From a checkpoint of a small image classifier.
Model: 5.65M parameters, 40-pixel images, arch convnext_v2, norm layernorm_no_bias, depths [2, 4, 2].
Training: muon at rate 0.0064, 13200 steps.
Rows from expert 0 of block 3, named by matrix and row number. Rows with one number belong to one neuron. Each number is 500 + 25 x the weight over its row's rms, rounded and kept within 0 to 999. All counts start at 0. Numbers have three digits each.
# gate: expert gate (model.blocks.3.mlp.gate, 16x96x96), inputs 0-95
# up: expert up (model.blocks.3.mlp.up, 16x96x96), inputs 0-95
# down: expert down (model.blocks.3.mlp.down, 16x96x96, transposed), outputs 0-95
gate.1:495478472509456540502495447479466580532478494513504504465458492503480526486499492504484471487497514473501490510487502536509543498502497489498544516530481490465469555492531494517505503534529492470497520517467519469508494509485532518475520494493540472498457518447495539532506462502496539496
gate.2:530477502523490497496525489511484480484459468490511461514510469466511494527512503483486499511498505544485415521494531466489473516484525563516518485532529533483448510515514534507478479522461494482496510529454489529550526471490544503495508492463474477526513509520469506478509509505496547502
gate.3:536516513475495482500472502466482538510518509504511510508479564497526576516434490484513522463502535529524477487513484516486545513517490498510521501505478498543432516517527488474513480507501488522477480503485489488464474490491471513514476488464431496509491543490495502471522495498496545509
gate.4:523453472535451521493563487474496533530526466490514469556486530511503498482517468494520494461482477491551489465522497482502510480436481528505525533483507510500559485460483532513503513516487495531515453508508507478495485491511508545497472519489519464496471529505478499524479519491513497509
gate.5:515510498505473504496508504545479493453518508520528521527539496441524519538512501524507482507498487472514543518477513469476491553471509497518487511475429473483528514456511495474483530459479502488495502511463463498541517474482506524496533502558539514499510500458456473484507482517509525489
gate.6:488524521490469500470486485501500447495493500528495427483492494507500522474533497541496497549472493502488477489505477515489546532484477497499490485536512534492505498503521500517549482469482445460490530461475534510502492530493513508472557497503527513500495560517431530509502491488469503518
gate.7:483494486478493514491457458507541504447523490487537494536483520522479521495506495523499508489501520527471493483529550474445452501532507478569487518499497546506473484483529520473501514479467495531483461490472497495483491497486523515538469513527473509544491485539484528539506523526506460485
gate.8:508485527495483553491474521481513486469505493490492497522481526533543519502509458509482510491450489513504530522524504510486443437538521575475522501526461481543488522493482509488513520514516519456492498458515507533464491503465492475513507521487517546504503474473523527502508478467490516463
gate.9:471538512500483479516466492502518488484432514501525513531528473508461450519514506524509502504453509523437504514516443500524495486500512511459509502498493468508505540491520476523485477500491495499524496484495508505508497531458495494506511533506519523451512517510519542529568472536441481498
gate.10:467453454499472505496513521541488487489493481501491479491505564500568507491515485496509466515535468513480494529474527489458478522504540518458468434509482456510527497517495512516463490528518493497476498522517512475537542512497503511494531456509512511515511520482522493523486520513453507540
gate.11:489464508491500473466483487499501471461492482481477477499479524514531552482505522521545495491511512514489488478522495533520452511546524513570496521503494444483543546474496532518468502503536527494464500504497533525468492503519487481512475486483456549485473488511498478487493552461481493510
gate.12:527463542506478496477464521517507511474478487535536489488491543522505490466472521513543485490532487481498495533519486507516471490518484425520491537482489448540530486473530500504523474494539492512471466465489493504526543566505466503494508481513471499469507497488522517506500482454502530498
gate.13:475511513451525528486514463503457513526503476479499491503493468465510525478515494479480515525482490532498514527489514508473510498508527518521459478538463494508497519457542509548512527491489492493443514491564513546504480512504548484499471522516474472514497475498529538510492437465502530471
gate.14:524449495489494487518530538484493520497534485508542488498521472445547513506478522514496492526519474454452522519478499485516493539475487483551522464506471473480541513493451469494524479485490515531485510510506496470459509496492494472527527513491515511515506459495498574530482497485510536529
gate.15:515480511507513503505531426529539489500504448503485490526484468506494539499482473491512487479456513500501513547484496548522512490494499486515479505560551506466484520492514438525502488541514476518492471535514472479467522438497493520495515522504469531486498485477539491468497531494520498502
gate.16:486502466491534510503530528483478524494483491517475495558475514504517527499466473516458491540455499504474452510508467491499499529485497537490495501517511466476486526559483530498531444516509527481503522512525471460492527556470522474508514501500489503458474501557491507517510536459489480511
gate.17:514497489500474490493480517487548508495488553503519494554525485536518493517513476494539475502522536469517467521492478537503489497485456481503504482512453503504476520512511513489535518492503471461472467505525594498509503520442488490537481513490516476496444471547503499490535494496508494480
gate.18:504522510529460522514516534494503470534529525492508510530478454502446474486479478477528494495470492505525504514466417517481510528473500532475507491469465508512502475485534521492470507515435516503494471488563529495480529492501531510520499479526516504494475551501503489509523545499526504486
gate.19:523510498489464460461446489561546487497520540515509469522483500538474485468493524502536470531519499484466488517473492511519498468532533484528524518487524502487527531467534536534491463525503499474485469526491498517469494491536479483498494492498523473510500464494540538474504461495506462465
gate.20:546508494510446500556500452503489507509515550500511511489491499505505481524461531516467516495484482492513520479504507479492457486456482535487484512518465504507504498465486465514491496425531467496475508446502517484518505521549489553535488515545541496523481518516492501544502495504470514494
gate.21:506508495478506449496477530432494558513463512520483470508502490563511491546517481500506526473500510564489526485504495490500489505502489519522510501519511476517540496450483476512504475510505533509511511476483496505500552520470485426504512504488499513475508479509501487528459559473510470496
up.1:477492470531510540497495484484503539486515525499522493511489511494468502498500487498472470494527509511497491475480513481466509525490486544472543509490505510484508533488520481479467484474493444528517521512469502583507504461528478469462539493456489571504484518512481494506496569460492517490
up.2:491506520531506509499487514498476481470498517489516509509541551497552479458474475485506468470461534488498495563482508505500483476505541491508504494478490476506458488497535492522562469480555506470519487535518514493471518470450552556480482449492514498524496507476515503495473498517495502494
up.3:507503476516527528496529437462483458442476528503518473499514478514508496488509494503464511504529509453535510489495451517488514498513487476476517537508494465474545490521551452519498514520514500482505504464496468545488551507479519485485485489505530459492509520467462503531508531495490529545
up.4:532504494493479510501463505501483478506511464482536498530488520467481554479524526503507520545528494462518495477534511533529430494514524505544511437486505510479505506511525493482439487506500470472526514498492535510510513464492456532516560504475467503512534487515483518470505473496494532491
up.5:488527475511480498489521540499489542480527498534499525543504489450503508536497482490481509506532486517493538484497463527481477543436489488502517553476460472540514534497497496483488537408499473491493520490516481500538514488514508479490501467563518503499472511487500476499496512510518500484
up.6:476536540490501467494485541506497498471511519477521452468445496530519486503506503476537525521478500512473465517484472460453531470528479526517499498533510493497478502498488500465539504544500464453502517492457522528507476525465557504508544500543521492479507497505481502501501492484502483556
up.7:513530500544461489518525577514496499528475528523493493467496491467530475535481489467517531533493481469494481520479439519512521522481516512452501483505471496482482520514488469530472500498518504494551482483574535490511495492509492487486464495498513509446499506494516510459470487535494511512
up.8:493477444519488508503487477513459502516500507488491500509521502463473499489472525488472507499558476460522465487506502489520573575535467489534477491507508518443529462515514503503463465482483498506507507469496508491524505523526506552524514545505496449518504517480471505489505503477518487523
up.9:514463469493538482485536516499519540489470581463542464480479501536483466501499480511497494498505469529470524526483524506445515488520495483462538484505508449550497466485522468492519541493495512514446483484527523544487507520484512489493512499519513499489498464499502491483509489534501507535
up.10:535516531504509478503491503446521526509509502486500520519509502523455504509521507507511560475463540481500505505503497486511470485479449505518519537484514552473503443498519512510510499491557511502501476483519528496459450506515455449543474544489469498497491485519475503499511491469506523442
up.11:510530502496477525545549494491487532511494542494508541489523487498477488504482501490471505473471517473532476544491504479461530494500491500454513474490480553472469461514512469483507517492479500521521494485538496471513515497485504508487494510533536427532520524520517501473495425527530541489
up.12:537480511483468510467472525467501506506540490482514473450531491509475528474486513518570503497521481511537526532497494552523451488494489479505481518496498467522487471523498504498527485516497455498473474460509495510489586545561507507500482502489511496494506494472498498480516494453510517510
up.13:502477504573490501502460497510485518532498482546515522527520535483475473532514548453519448446529532495483523505503475511461489543490463537511548519523502498523497478521478511494494512525464484507477518495498479489503514497511514483513483537456482466492520462493498491447513496514487502464
up.14:529535500474510513477458487482520504512515537488477511453478582520457463508520463479545507488477530528527466479502502527506524464509500519493495504517533508546487506496535489545494479487503478508523502507479505533537491493524506479458489511454482479475507508479476442466495490519507489466
up.15:493503527455492482497454508476484492495476503493506515469471549523489515506497513540489518546493482529512492462480516446513479524534518474519507543557507511531502467498473535491472480485460522494496504462510510485508533532484531521543455484512493469520480471533471537546474484511468493509
up.16:495511539532459512495448473509503482483519522476535498432537461499477492471524509501513481452489527511543526507501486535485484481493502493514529494506500528545540534446485475490466550468472505512486498518519535525476489479477481487485483474493498490507552514504528522479494473533484531506
up.17:524481513495529476492529531466436529491498465492443498456456516460472506480482509515489550500506487534494541471506462485479519526499513529516510529501550461544519496499490488501487478503511515503504511509513457492503476475520552511485527485503477494496545517483509500486452561483498514501
up.18:537513563537476490545471536527465485540531519487495505516500486513483494483472462450524499501492474520517481512468448528470534467486485514513512488468496501525509468461524499488545481488443512485481496506483564523492513506500502455512478491515528470498499500510516490515496541511525473525
up.19:499522509492518519466491523548514509472492579502468456543491525510523492437506499501545475485511498502488496501498494478522502514513514503500509541542504507516524489482522501502502505482503542457523462522495506485482475525514468509511487445477505493502470461452547517472495490461513458456
up.20:560503513516480504508490475494461502492491509512504490479482489480510487528442501568503523493478460515543524478496483483511511506464484501463476507505455493518526515503477447482537505464550495473502502458483540483514498533488501563525472539517552488494483533506480488527495519508479517497
up.21:531516492465494434477488520410519525520495506500490488500515484552506486537514491494513519470513494542512541484528486500512508518493486508526491507533500484502543505493472468496517497478497517502535512487520532487502543511473477426514481497509497482480488487492510478539468572487507472490
down.1:490513508549487488471495498528486478487503468506483505473490494491485452532469471538484490473496509504473535464496483499517524495514473454527478525493536534506518473512550550498503493513494510546544521474524497495513499513451512476428529469512481439507527504508535515502536497505491514465
down.2:447467508509503510502494507488475512488484488541495491459502511492529507553506478535476544525560490466482553470512464475451485517498511473496479543494527532509518525492481503559486535480495498514491512484522541500485509452483547496492505499531492546491521485503477488519505513452498473484
down.3:490501508507508583570495533486487562528514495517501520487481450500487500439523519476489506491488500491541480505477494544500482448511481525512508459494526503532487555506463503522496482473542501526498478515505508477484501491545467500516531543492484488464491500488488492498481491522488494489
down.4:454508546525533502463494531481514488523519509481523491482506497541463497447510483501538561523504515478487525505504538527492516455495484512505500478515489487499495500510468538478476540467525534526498494519510500514509487485451514455521545530525519505470537528493495496514496560473536509464
down.5:495490513525540527502520525470518504526474503521530538509503496486518498496476461488492479493461505449469491535520509474485507446517514489533552498487510497471494480494546480503424509433550468514503513467525512477496532500539499526542501504504501489482506514518484475525466529496495524477
down.6:496484523495472479521483526536508496517471471484471527500523533546485501516519522466460473493517504495465497514443503504487471447496497515501525509468485464524484494486477554503489453497465469537536522545467525549489482524546515513472510534501490541505518501530497523501526489472496469483
down.7:522556483491519479469531481510448474513487499530515505519500531502500487521473502448495485518480485488494520504458500502509492525469497502514503501467502430521492491511486515487508470505493478516554488534477474481505519507489541529446459463489494488501474525471569510513502469459453525484
down.8:506522509484513538452505521557480462496554509473479485520449481470507502505500510486478466468495521507440514518468522473457541494487494478473506469480524484508479557489488494510485497509491519545505490481471476537484493563460487489471451494496516482495524493497481499530507522514480517514
down.9:511482509487480490509519537508496498551507521538483482508497497526539474497467493523546490513513471462495531542514542522522496441473471501491501493523554502531465530543532461461514508527514490519466501498578457527494485470510521498546494512499513515502494525503483498498501516515516506462
down.10:441521500496463562483462499524503490505456505499528506515489499505487494489491536471515549513514501507548531528486473497511465529531490468502487504528477495504527499497535518442479514480479479492492524508522490554449504459507560509472493481548484502541500503489525521483511480497493490466
down.11:563431512466488516516508481528505499545479516485499532543498532512473523495497535474521490512486498519520499483513487519493526516475512507465495524448488521488498537514514521468511490489520444591484527466518498548499487530497502500514482455513472483512487512523492508515487521479494481480
down.12:494492491539513510528515469484502503515458528484471491488518518469478518494479501516495494517492511485532521517492488492483509545499439519491483534600473495493492553511508529477491500524458494515511534528493483476513490498512501431514514458483525497501535514511505482456456497523525482462
down.13:459501470489571474521497457506488539463489511535538548473494504500532478480505481464469516495509494526465440463504493468496504510525503502519536510497490490543484472507532518538471473497467502473531501509509494549533482508530480534482529495500513507531496495507512496440483486468498509491
down.14:524516487488472483501507466472477487558478487530520536501497495469496549480526531508508522500485518478481487546505507472490499521481506479494493484498469524500471572543460521481498501507470511519492470529460497504516529508529475457450534512476535465480539486450497526481479486502525477523
down.15:498494505517517517534484506486515487476466488528487537520474504516505463483521543479484497475454486496485518513513522523464465509442487473491546472521480479486491475520525473511495546507544487503511519517482543515459565501477472480533520495485529515465554500531479476471477522473492478472
down.16:494521515546500459480496463460476534465517509507535512531510506476483507534518498525483454496501491533520469460484530553538533510488512471545515467508557486541488517506500500522480513540513476511477459507483500486518510469469496533498498469471529501511479474506513468516471507528550521509
down.17:470518489479461489512506450544459528523496532497517502494534521533524523488483480491512485514530497507516476501518506491469478488498536547453516494499523516496485538523461481529524491496489546480474515511439567499512528515519483499443479478468514522473520507464493533517507482466521493519
down.18:493498508534488522521520454502476491501505486460514450522483494479515503528479540500485506454456520502519452521499511452476482517495503490453471484478502548495512514510504533439536543458494524481516493530514496527566462502461494474504493501503508550515539491493512517500463489504500487493
down.19:485449498534530537543503493474481438483533464527537503508465520508527489517521529517519459466482492478507534497480521498497525483508487520493481483509498435493501497507499472502509499525472544523495448558526495508474444512490507492524486525508480511461501480508498502473542496514526469468
down.20:444515504518505499529482507447479543531501536495546511476486504473483516496503486485531468547513507531517431511484472516492467464513502488491510466507523510519510484521514497477528477490490498512479454494552485530488543474475482507498519455502498463508517474487540496537480528506505440494
down.21:502490498507466501508515523493514537504469528475457510518525467487511506521486514476508493574554527507471458509491476519485503496489526505465457510521492522498470469484475508477535546514490510510485523502499512476491482491505510509505492515463518486614497489514469505465469537512482515508