config.toml
arch = "convnext_v2"
model = "image classifier"
dataset = "stained colorectal tissue patches (NCT-CRC-HE-100K)"
train_examples = 22605
image_size = 40
crop_scale_min = 1
horizontal_flip = true
translate = 0.12
color_jitter = 0.1
targets = ["tissue"]
num_classes = 9
isotropic = false
norm = "layernorm_no_bias"
activation = "swiglu"
moe = "expert_choice"
num_experts = 16
moe_every = 1
expert_mlp_ratio = 1
experts_per_token = 1
shared_expert = false
patch_size = [2, 2]
depths = [2, 4, 2]
widths = [48, 96, 192]
kernel_size = 3
mixing = "cutmix"
label_smoothing = 0.2
loss = "cross_entropy"
head_dropout = 0.1
optimizer = "muon"
muon_scale = "match_rms_adamw"
lr = 0.0064
momentum = 0.85
nesterov = true
orthogonalizer = "polar_express"
adamw_lr_other_params = 0.002
grad_clip = 3.0
steps = 13200
batch_size = 256
epochs = 149.5
lr_schedule = "wsd"
decay_fraction = 0.4
final_lr_fraction = 0.05
warmup_steps = 660
weight_decay = 0.03
adamw_weight_decay_other_params = 0.05
Rows from block 3 of a small image classifier, named by matrix and row number. Rows with one number within an expert belong to one neuron, the router's apart. Each number is 128 + 24 x the weight over its row's rms, rounded and kept within 0 to 255. All counts start at 0. Numbers have three digits each. After the name is the row's rms in percent of the matrix's.
After each expert's rows are labels from the 100 images, of 14848, where the router gives the expert most weight on average: "strongest on" is what is common among them. Only what is clearly more common there than usual is listed. The data: stained colorectal tissue patches (NCT-CRC-HE-100K). In brackets: how many of the 100.
# router: router (model.blocks.3.mlp.router.weight, 16x96, trained with AdamW), inputs 0-95
# gate: expert gate (model.blocks.3.mlp.gate, 16x96x96), inputs 0-95
# up: expert up (model.blocks.3.mlp.up, 16x96x96), inputs 0-95
# down: expert down (model.blocks.3.mlp.down, 16x96x96, transposed), outputs 0-95

# expert 14
router.14 110:119115132103130093157097138134149131153147138137121161163120131084158132142176112122128109084113145164181159153113121108132123110108111158137133152164087132099100092147141153111150125144096099093085130124156128129119129097135113111095127097141097137105154169092161156157125152141127163176
gate.2 113:123138136123125134148115086092123170105161149085127099131163150125113096141136175136133121128109099114131140124105140089113151107105114140191140154162105160157078141115102114117138144125171167146110109106150109109143135104147097127121145143094157127155117151102149097162109133078085116154
up.2 107:128123161132157140146125145068113148171139131102150110180141138124113124138142172108097117138103118114146114144118098151097151161125109147155109119134060163149082139079126120120162164158149103137123111105137132112193107128114107137110107127098157132146107139120141137130110154120082139159
down.2 102:154095129126131142127129133108146091160143131101134164153127102101129156178105122128157162127208152137141105096126153146114122097099115092070117102102084131110090111148120127100107127082123122117143148124183123142123122154091154125146124146121116093163128115162122103144146139120117129100
strongest on: tissue: normal colon mucosa (100)

# expert 3
router.3 091:115134100096146086148117109130117124153100147163145167119146132157076113132104104130110146124145104157141112116142100168145098121122139082114131124125151167112125140128110146143062122148125096165159110124130188133136134156161143135161152149151104090110128102099119126157133113095153133067
gate.2 094:143111161119122166132171116137133103152166144123168130152137140192141148118142119142155116101115112152171150177142097136106132136145148118097138108125118107105127126111106120118064128152151130118133121144139122096131169128148144131132146111067139117135128071073163110080101135114104105134
up.2 096:139098127167077140129121133129115112131121097134134128106141137109114133126122146120120109128106102122093100067138080145107164138180169135128115072148144144121087168124151111134137154123109134126136139135133129120153081147159155126151144135098174120154120081127163157103148181140144080118
down.2 101:144173134147135122126098157153137157128162153121147144136138117125139088102123117138095171124100111156146149163130159117121145087134158088133128111159145144158133124119147119161135175123091142126129120105136093109107144140075122144169142099135153099102131209151108166158094136135133120153
strongest on: tissue: smooth muscle (60); tissue: mucus (34)

# expert 15
router.15 111:127099127185134103149184104143123087095175108122089133105121098139095181144090109105106110143130095141134158142110157153154125168101136109147090153158145173128127137142118115125134100132111124162160135090102140102117101099139138140127136115129130097101120136115159173130132140094137165129
gate.2 104:124119145132152098171138111125124151118123082135114101158100134112120181136139146116130080151142143115150126128151093123151094071159203123140147106132144139136124153136099147154084119134122106134168099119114141143103147116107113136074125109131091129119160113124178105129146096122151114172
up.2 109:127108138111122117141137080136123131145147135133128119149117140162106108126118118154109128140132125118116148180151120131144146123122178119172141139102171139145136129071162158149171123100122118097102136155102127071123112163116089112135133129168153115145171116101105099096112099113143051151
down.2 110:159097134078114128139111171148122115189119160170123150147109136118136112121154121109139088088121134120127131096163141144102118125122095121128134135115096105136121154094132155112152129190143126134115113093194144146102100141136120150130121172116096084093095141172134142154099142133131117147
strongest on: tissue: smooth muscle (64)

# expert 11
router.11 097:170127174123141138131173103093135148125108158081137119099091121108110144117101123123151137117139166091130102163117105111062135121152159144167168094139102184122156146112132106133145145146111133119114129095094126116126136098143118113111103102150133121157108120086150159092144165140124124157
gate.2 095:146140107134140143112126098143141130112114147135082139104046115147136102159132173151139108138148136101110106139101142096146132090149143161147118126136118135108107074153118094136117174132159142109190121140111115076090131072144112119139152155136136102124145171129102147131121139139145131151
up.2 097:133116137164126085098093121084128139148158127139147162122169138137172146124148090101130141148080090135171122117111071157121121129134115132104119133143165148142149182105104156124128079124105085137101128097148122165130129180119120112131126125139133154167083128135104115138163116121107119119
down.2 105:164154145160106153117121162136155123138120136119106109110114106115174075108153117134122110124130078144096144113135133131124134128130138146103145120155142157145154139109132146128178111104163129129139165140105148126117081158143138105150164073080124142086102087121133126165087167077143151133
strongest on: tissue: lymphocytes (71)

# expert 12
router.12 105:114161108130141100171126141147122179165097115132149119110117160101125096092113171116100143121105118127138129096103114118159141151176120122090134158127116088126115131161131161093112122129138115127082131139150100121167167130117107137136141171148117120106165123132086083120114118192150130093
gate.2 098:105117097137133107147162101136157184119135143175090161146088126135112121133149097138156121162143152128100159125135106121118093146102141139150097116095139104174136138083170126118155139174149123101180140134138120128118108123116125104170126089098145118109125163097094108112132136104138140083
up.2 095:124101167140125136126100178160112082136104108089123108094125132100110108115130132105135094139137094163094100089127156150164133074139123132119161154138129132104130134142111116153096109144125196145090135125105160156141155147138155135128120128125090149104162067139146154154128158129134118138
down.2 097:138129103127111111115105134143113132142096137121150139122116117132116151092117109110199169150140147092131097114106118141144111101116088125101072097146146138120112111138158148169115112146148056153124144175146140096145112076126101148102133093093121124116091118122166150129109138115093149137
strongest on: tissue: tumour epithelium (99)

# expert 4
router.4 105:125140078120127141109083127142100128145116149165125119178152140097113102178192124123089137119110122144078118111153131101150099095091122131137107117170151106140153128112127105156114115112136142144161167156160085119110139123142161112127150101082138116105144136113091090134097127123124103146
gate.2 119:127122101136109103105124124151086118109130096113130128123129126144126148146165110130095155131097151121154123137152140117090110149083130092147129208113126115124168146105095095140135071168139142153071079146112151138134117127108154146096136154158124125125109146145163126175115132111135166141
up.2 135:147120081120139117140110103129156150154113161118103114093111153145188111146136139153133098093152149120111119136182111100152142082122129137091132169093101151136141100180121089104161140121136103101104126086148140129130127106163099104138150096158154107112129127087154151139137108136145160133
down.2 114:120128110119167106151150133108093065153082144128127129114137110098140126165125134125118095118135138115133138108124135158157117129132139127100123074128151143144132176101170146122115090147133104080171193105113078118108136142133164147070105158117115127096126110107113122137150126144117163140
strongest on: tissue: cancer-associated stroma (72)

# expert 7
router.7 110:087130116141141097094134147156143157060127115112160128129071079142165140139079120141113145163112137113117125151108152084099147145120143106128124119113126125161105132144121138155098105099148144110148082114143130137122124162111092175158128163145144130171133150179129128122099123118132162107
gate.2 107:134139103105141104102130152133143130100112138139179140108135127115103114118106099125115151141152168111162134120121152123126178155149154164113124098130123163077087133132140104122083151053135141129103138129129140124147131135118154109112097187136165118149087151114086096118135105176131155121
up.2 097:141108143131128163138100101142108099130138111125093117124134120137134146124161152140154096096093095139098138139114099129144084104144100103123108170144143093168111110109137151153166123164104142140155077144137115159087117111130128142133135074110125151145169125142168197116102166122117097142
down.2 109:138141144133114089100130100180149134152098149079111117156110178116130132115107109091136089089145133110172138141122114103131134150145146164107111135191124136126120124113132134098097169089110184097083139142087122124108125133107139129130128162108130123141102136144097149166108152124152118097
strongest on: tissue: smooth muscle (32)

# expert 13
router.13 109:146078120083141120166108115134077137117089131150152130098138131136116118102079153094142135131147126096130116162130090130155147153141164142107177101097159109133123146141161124118119135154116130138153154150102144155128170139133150130105134108136175111135146074115087080162113098117113135101
gate.2 094:154141166110137107118130121155149106169092156144110165119144133086082092164120154115106170103111089114133160140129105120114158099162059124154119118137169132136169147162136120120087173133110122130137130191145113143124092112149099100105134127133118119136134124105112115095132107149118136130
up.2 097:106151143101128098144093107153154149182123122156127124110135134160143107166181157125104121096098097100158131124117093129122130079137088085155159156131138125119112171129136122138080187160102115109125161157147154138131121113104105103134112134125147099128119137128096143126116093150144104167
down.2 107:117152127106094109108123150118124132076121086097123116110142130146114200133114115108154160121122140152092132147126045121128125108130142105125076116142164101111113140124113102112118129144152108148150127144171163137129148117136143153101160147084142098128094148099146120134106121140143144069
strongest on: tissue: cancer-associated stroma (66); tissue: smooth muscle (34)

# expert 9
router.9 121:113126139111138105093095149106174119136111136124171130167130082162170097138174133138130112108146162110101114128134131114106123111125103153176128109080149140146160119091117146114115108094151153089114127129181121139126103133113141111167087138159155122130125128168134153103162096109094105102
gate.2 104:104132174142146105151134133142129110161138119130113140145155120129152130139139093100120148139142163156141101052157122135097077107114101150121134153112081151101114133142116146132133123147120116144096121131134111144117153135177116168127080184092137100131107153131137170137131109158135062119
up.2 107:116128123099118122117138141115097157125115128115117124060112136149095135103097124120121145147096095088124121196080131118127171109132116109162160092159165125100130131139140109107128169111130126125119142140121141149157137122120151121159148077133136138103182131140158114115137142156111205128
down.2 097:147127094127095100083121155110111137130066087109137123167162121097108093139103106147135106138133121133164103148138123082115126125101105164169141125126124131132153170132155153128143084116133173111134127146111099124101107106124182150114084131103147114137092115179149152105105117142133136100
strongest on: tissue: adipose tissue (97)

# expert 1
router.1 109:106172106168129154094163155082113100088123120097091126157124151108141128119129137128150163146112159120098139131110087141118133120083132156135084128145116096125157172101118145140100125106123122148162117132139147120119124108148132113165152153098160174153151099119133133138158176165117079121
gate.2 091:122160104104119170084126115167123154111124118091134091114168096111106122122100156100138098095155166154130139141120124128101098114159105138096088110154130164140162171091125110089151127111141182129090124142108156133109132100117161137139129140101117116167139179143124139133100160126133147145
up.2 088:106159140126151117076110145129083143096098118152132120128129106098168122133113137120119155101174135156136091105179110143147100186115134153080161172104120156137123157102141153123126122133152114152133158144116145127173130104135115111123116089109095090125125108107153122118086143158167145122
down.2 085:130187110126116116118152148082124130136093135127150148133131091147156123133142136139136137111138124151080114153123163080138083163191137134079123173128115117126115143154142085166145137129124142105121154150102111148132149131148119135136119135152085163110128127093113141115141137157179124190
strongest on: tissue: mucus (52)

# expert 2
router.2 084:147118147113069167087123101119123111089164091101095148149149147133159142106173096147137142118137143138130125126154167152097108127113138110117134165099116141133145136086155098146119142135133173121105102151073139122116101155122111098101140097131097147151136106111173163098124120134098110161
gate.2 101:071112091115121135139145140126145126138129114134124110108115183140108128147186128123124095146154114166112119107130132161177091151149094138128132115096166080118151108154099170139139111156127123125133125155093145147154072121127079131184097149126123124150145133126125111096104107127101158137
up.2 098:096107101127131140100158151126139118133138107140100117123138175147137104118163150146141084137155166153097156114135118165163116153169114136114158104094131103080103116156107179123109117133151120114131115129086141110169070129134133102152119119183128132147116095094126135089130111132089158144
down.2 108:113164143124142120149132146110104086125149132162147125127152128117097118128093139164115112134131093151104139153156097133090182163149116112192149136121095131102122143127137114106079119183147121156162115132135141144145091116143121126136113120140097175130114104097123154105173118065116126098
strongest on: tissue: lymphocytes (100)

# expert 6
router.6 094:185139142092126177165155112136091152138128131095124139118124183104100125110118139142125144092094135137140101119160094149109088155124106096137136160118099131149137128149143135153167141165114113115073174142135136110135146138095151140095131096116101150117147118131122119071115134167115104161
gate.2 090:152145139156129130110175124120123109142113116127122118157110149109158165116118143184150139130108119113172178148115092110143181150114120123109128093151127111182115136129098102128087153100128112126125126112154115142108106103124121109111107134147148112123123162075144085113134151052134084132
up.2 089:145149120124167105069123079111108139134114103110094139147116127113165149164096155132132137121110124142154126138121116137119156133083128073139136151148130100138148148167120093146119153122074107161117141115137112146120134078097133173128150100160151135150111138065131141144144113144167092105
down.2 090:130146126111144120164152169120103132065120128151141137085117123142116144105112130162099135132142120128126089099116134135094147147137145129137088120160130142105111153062102132125132135140144133124170152177111100160092127119168144115126190157135172146095165111135102134127085112138132129087
strongest on: tissue: tumour epithelium (98)

# expert 8
router.8 101:106153165159137109111103165130134139170126118129122109156140160174134119113110142105141100148161109082135115118127129140161146119167129138085155125107161122121096092163144161100117157149137120173172094088081134145167115181112104128129116130121086109131093108112153115131114108112148130112
gate.2 099:130111112127173128122160143105114125096137118109147146128106123138128120120130148108095104098153137156103091086162144121147166098096105155117113139158143174135120113185106091121125097142119147135157172151161123074166103112141117167110191137115119131089135105125109141146106123123133174136
up.2 108:143051138121112149118168143123104147132123119134126130147150113101131136134112120116150099175113162139127111110108120118142139120102197118139117149141071100120138145107109188162117129110113129130109077152118141142151083127109148119138140184097188112158134130131133116118139120084129113123
down.2 097:148159152107091120115124149138127073162121101127163100093089137106130109098118162105173166095138115139143130160125148124131108113144175120106147165115125146142149158133119142133150107145098137137101168159140121135147136129155112146144124130108082129122111066116147119100123170173181128151
strongest on: tissue: debris (74)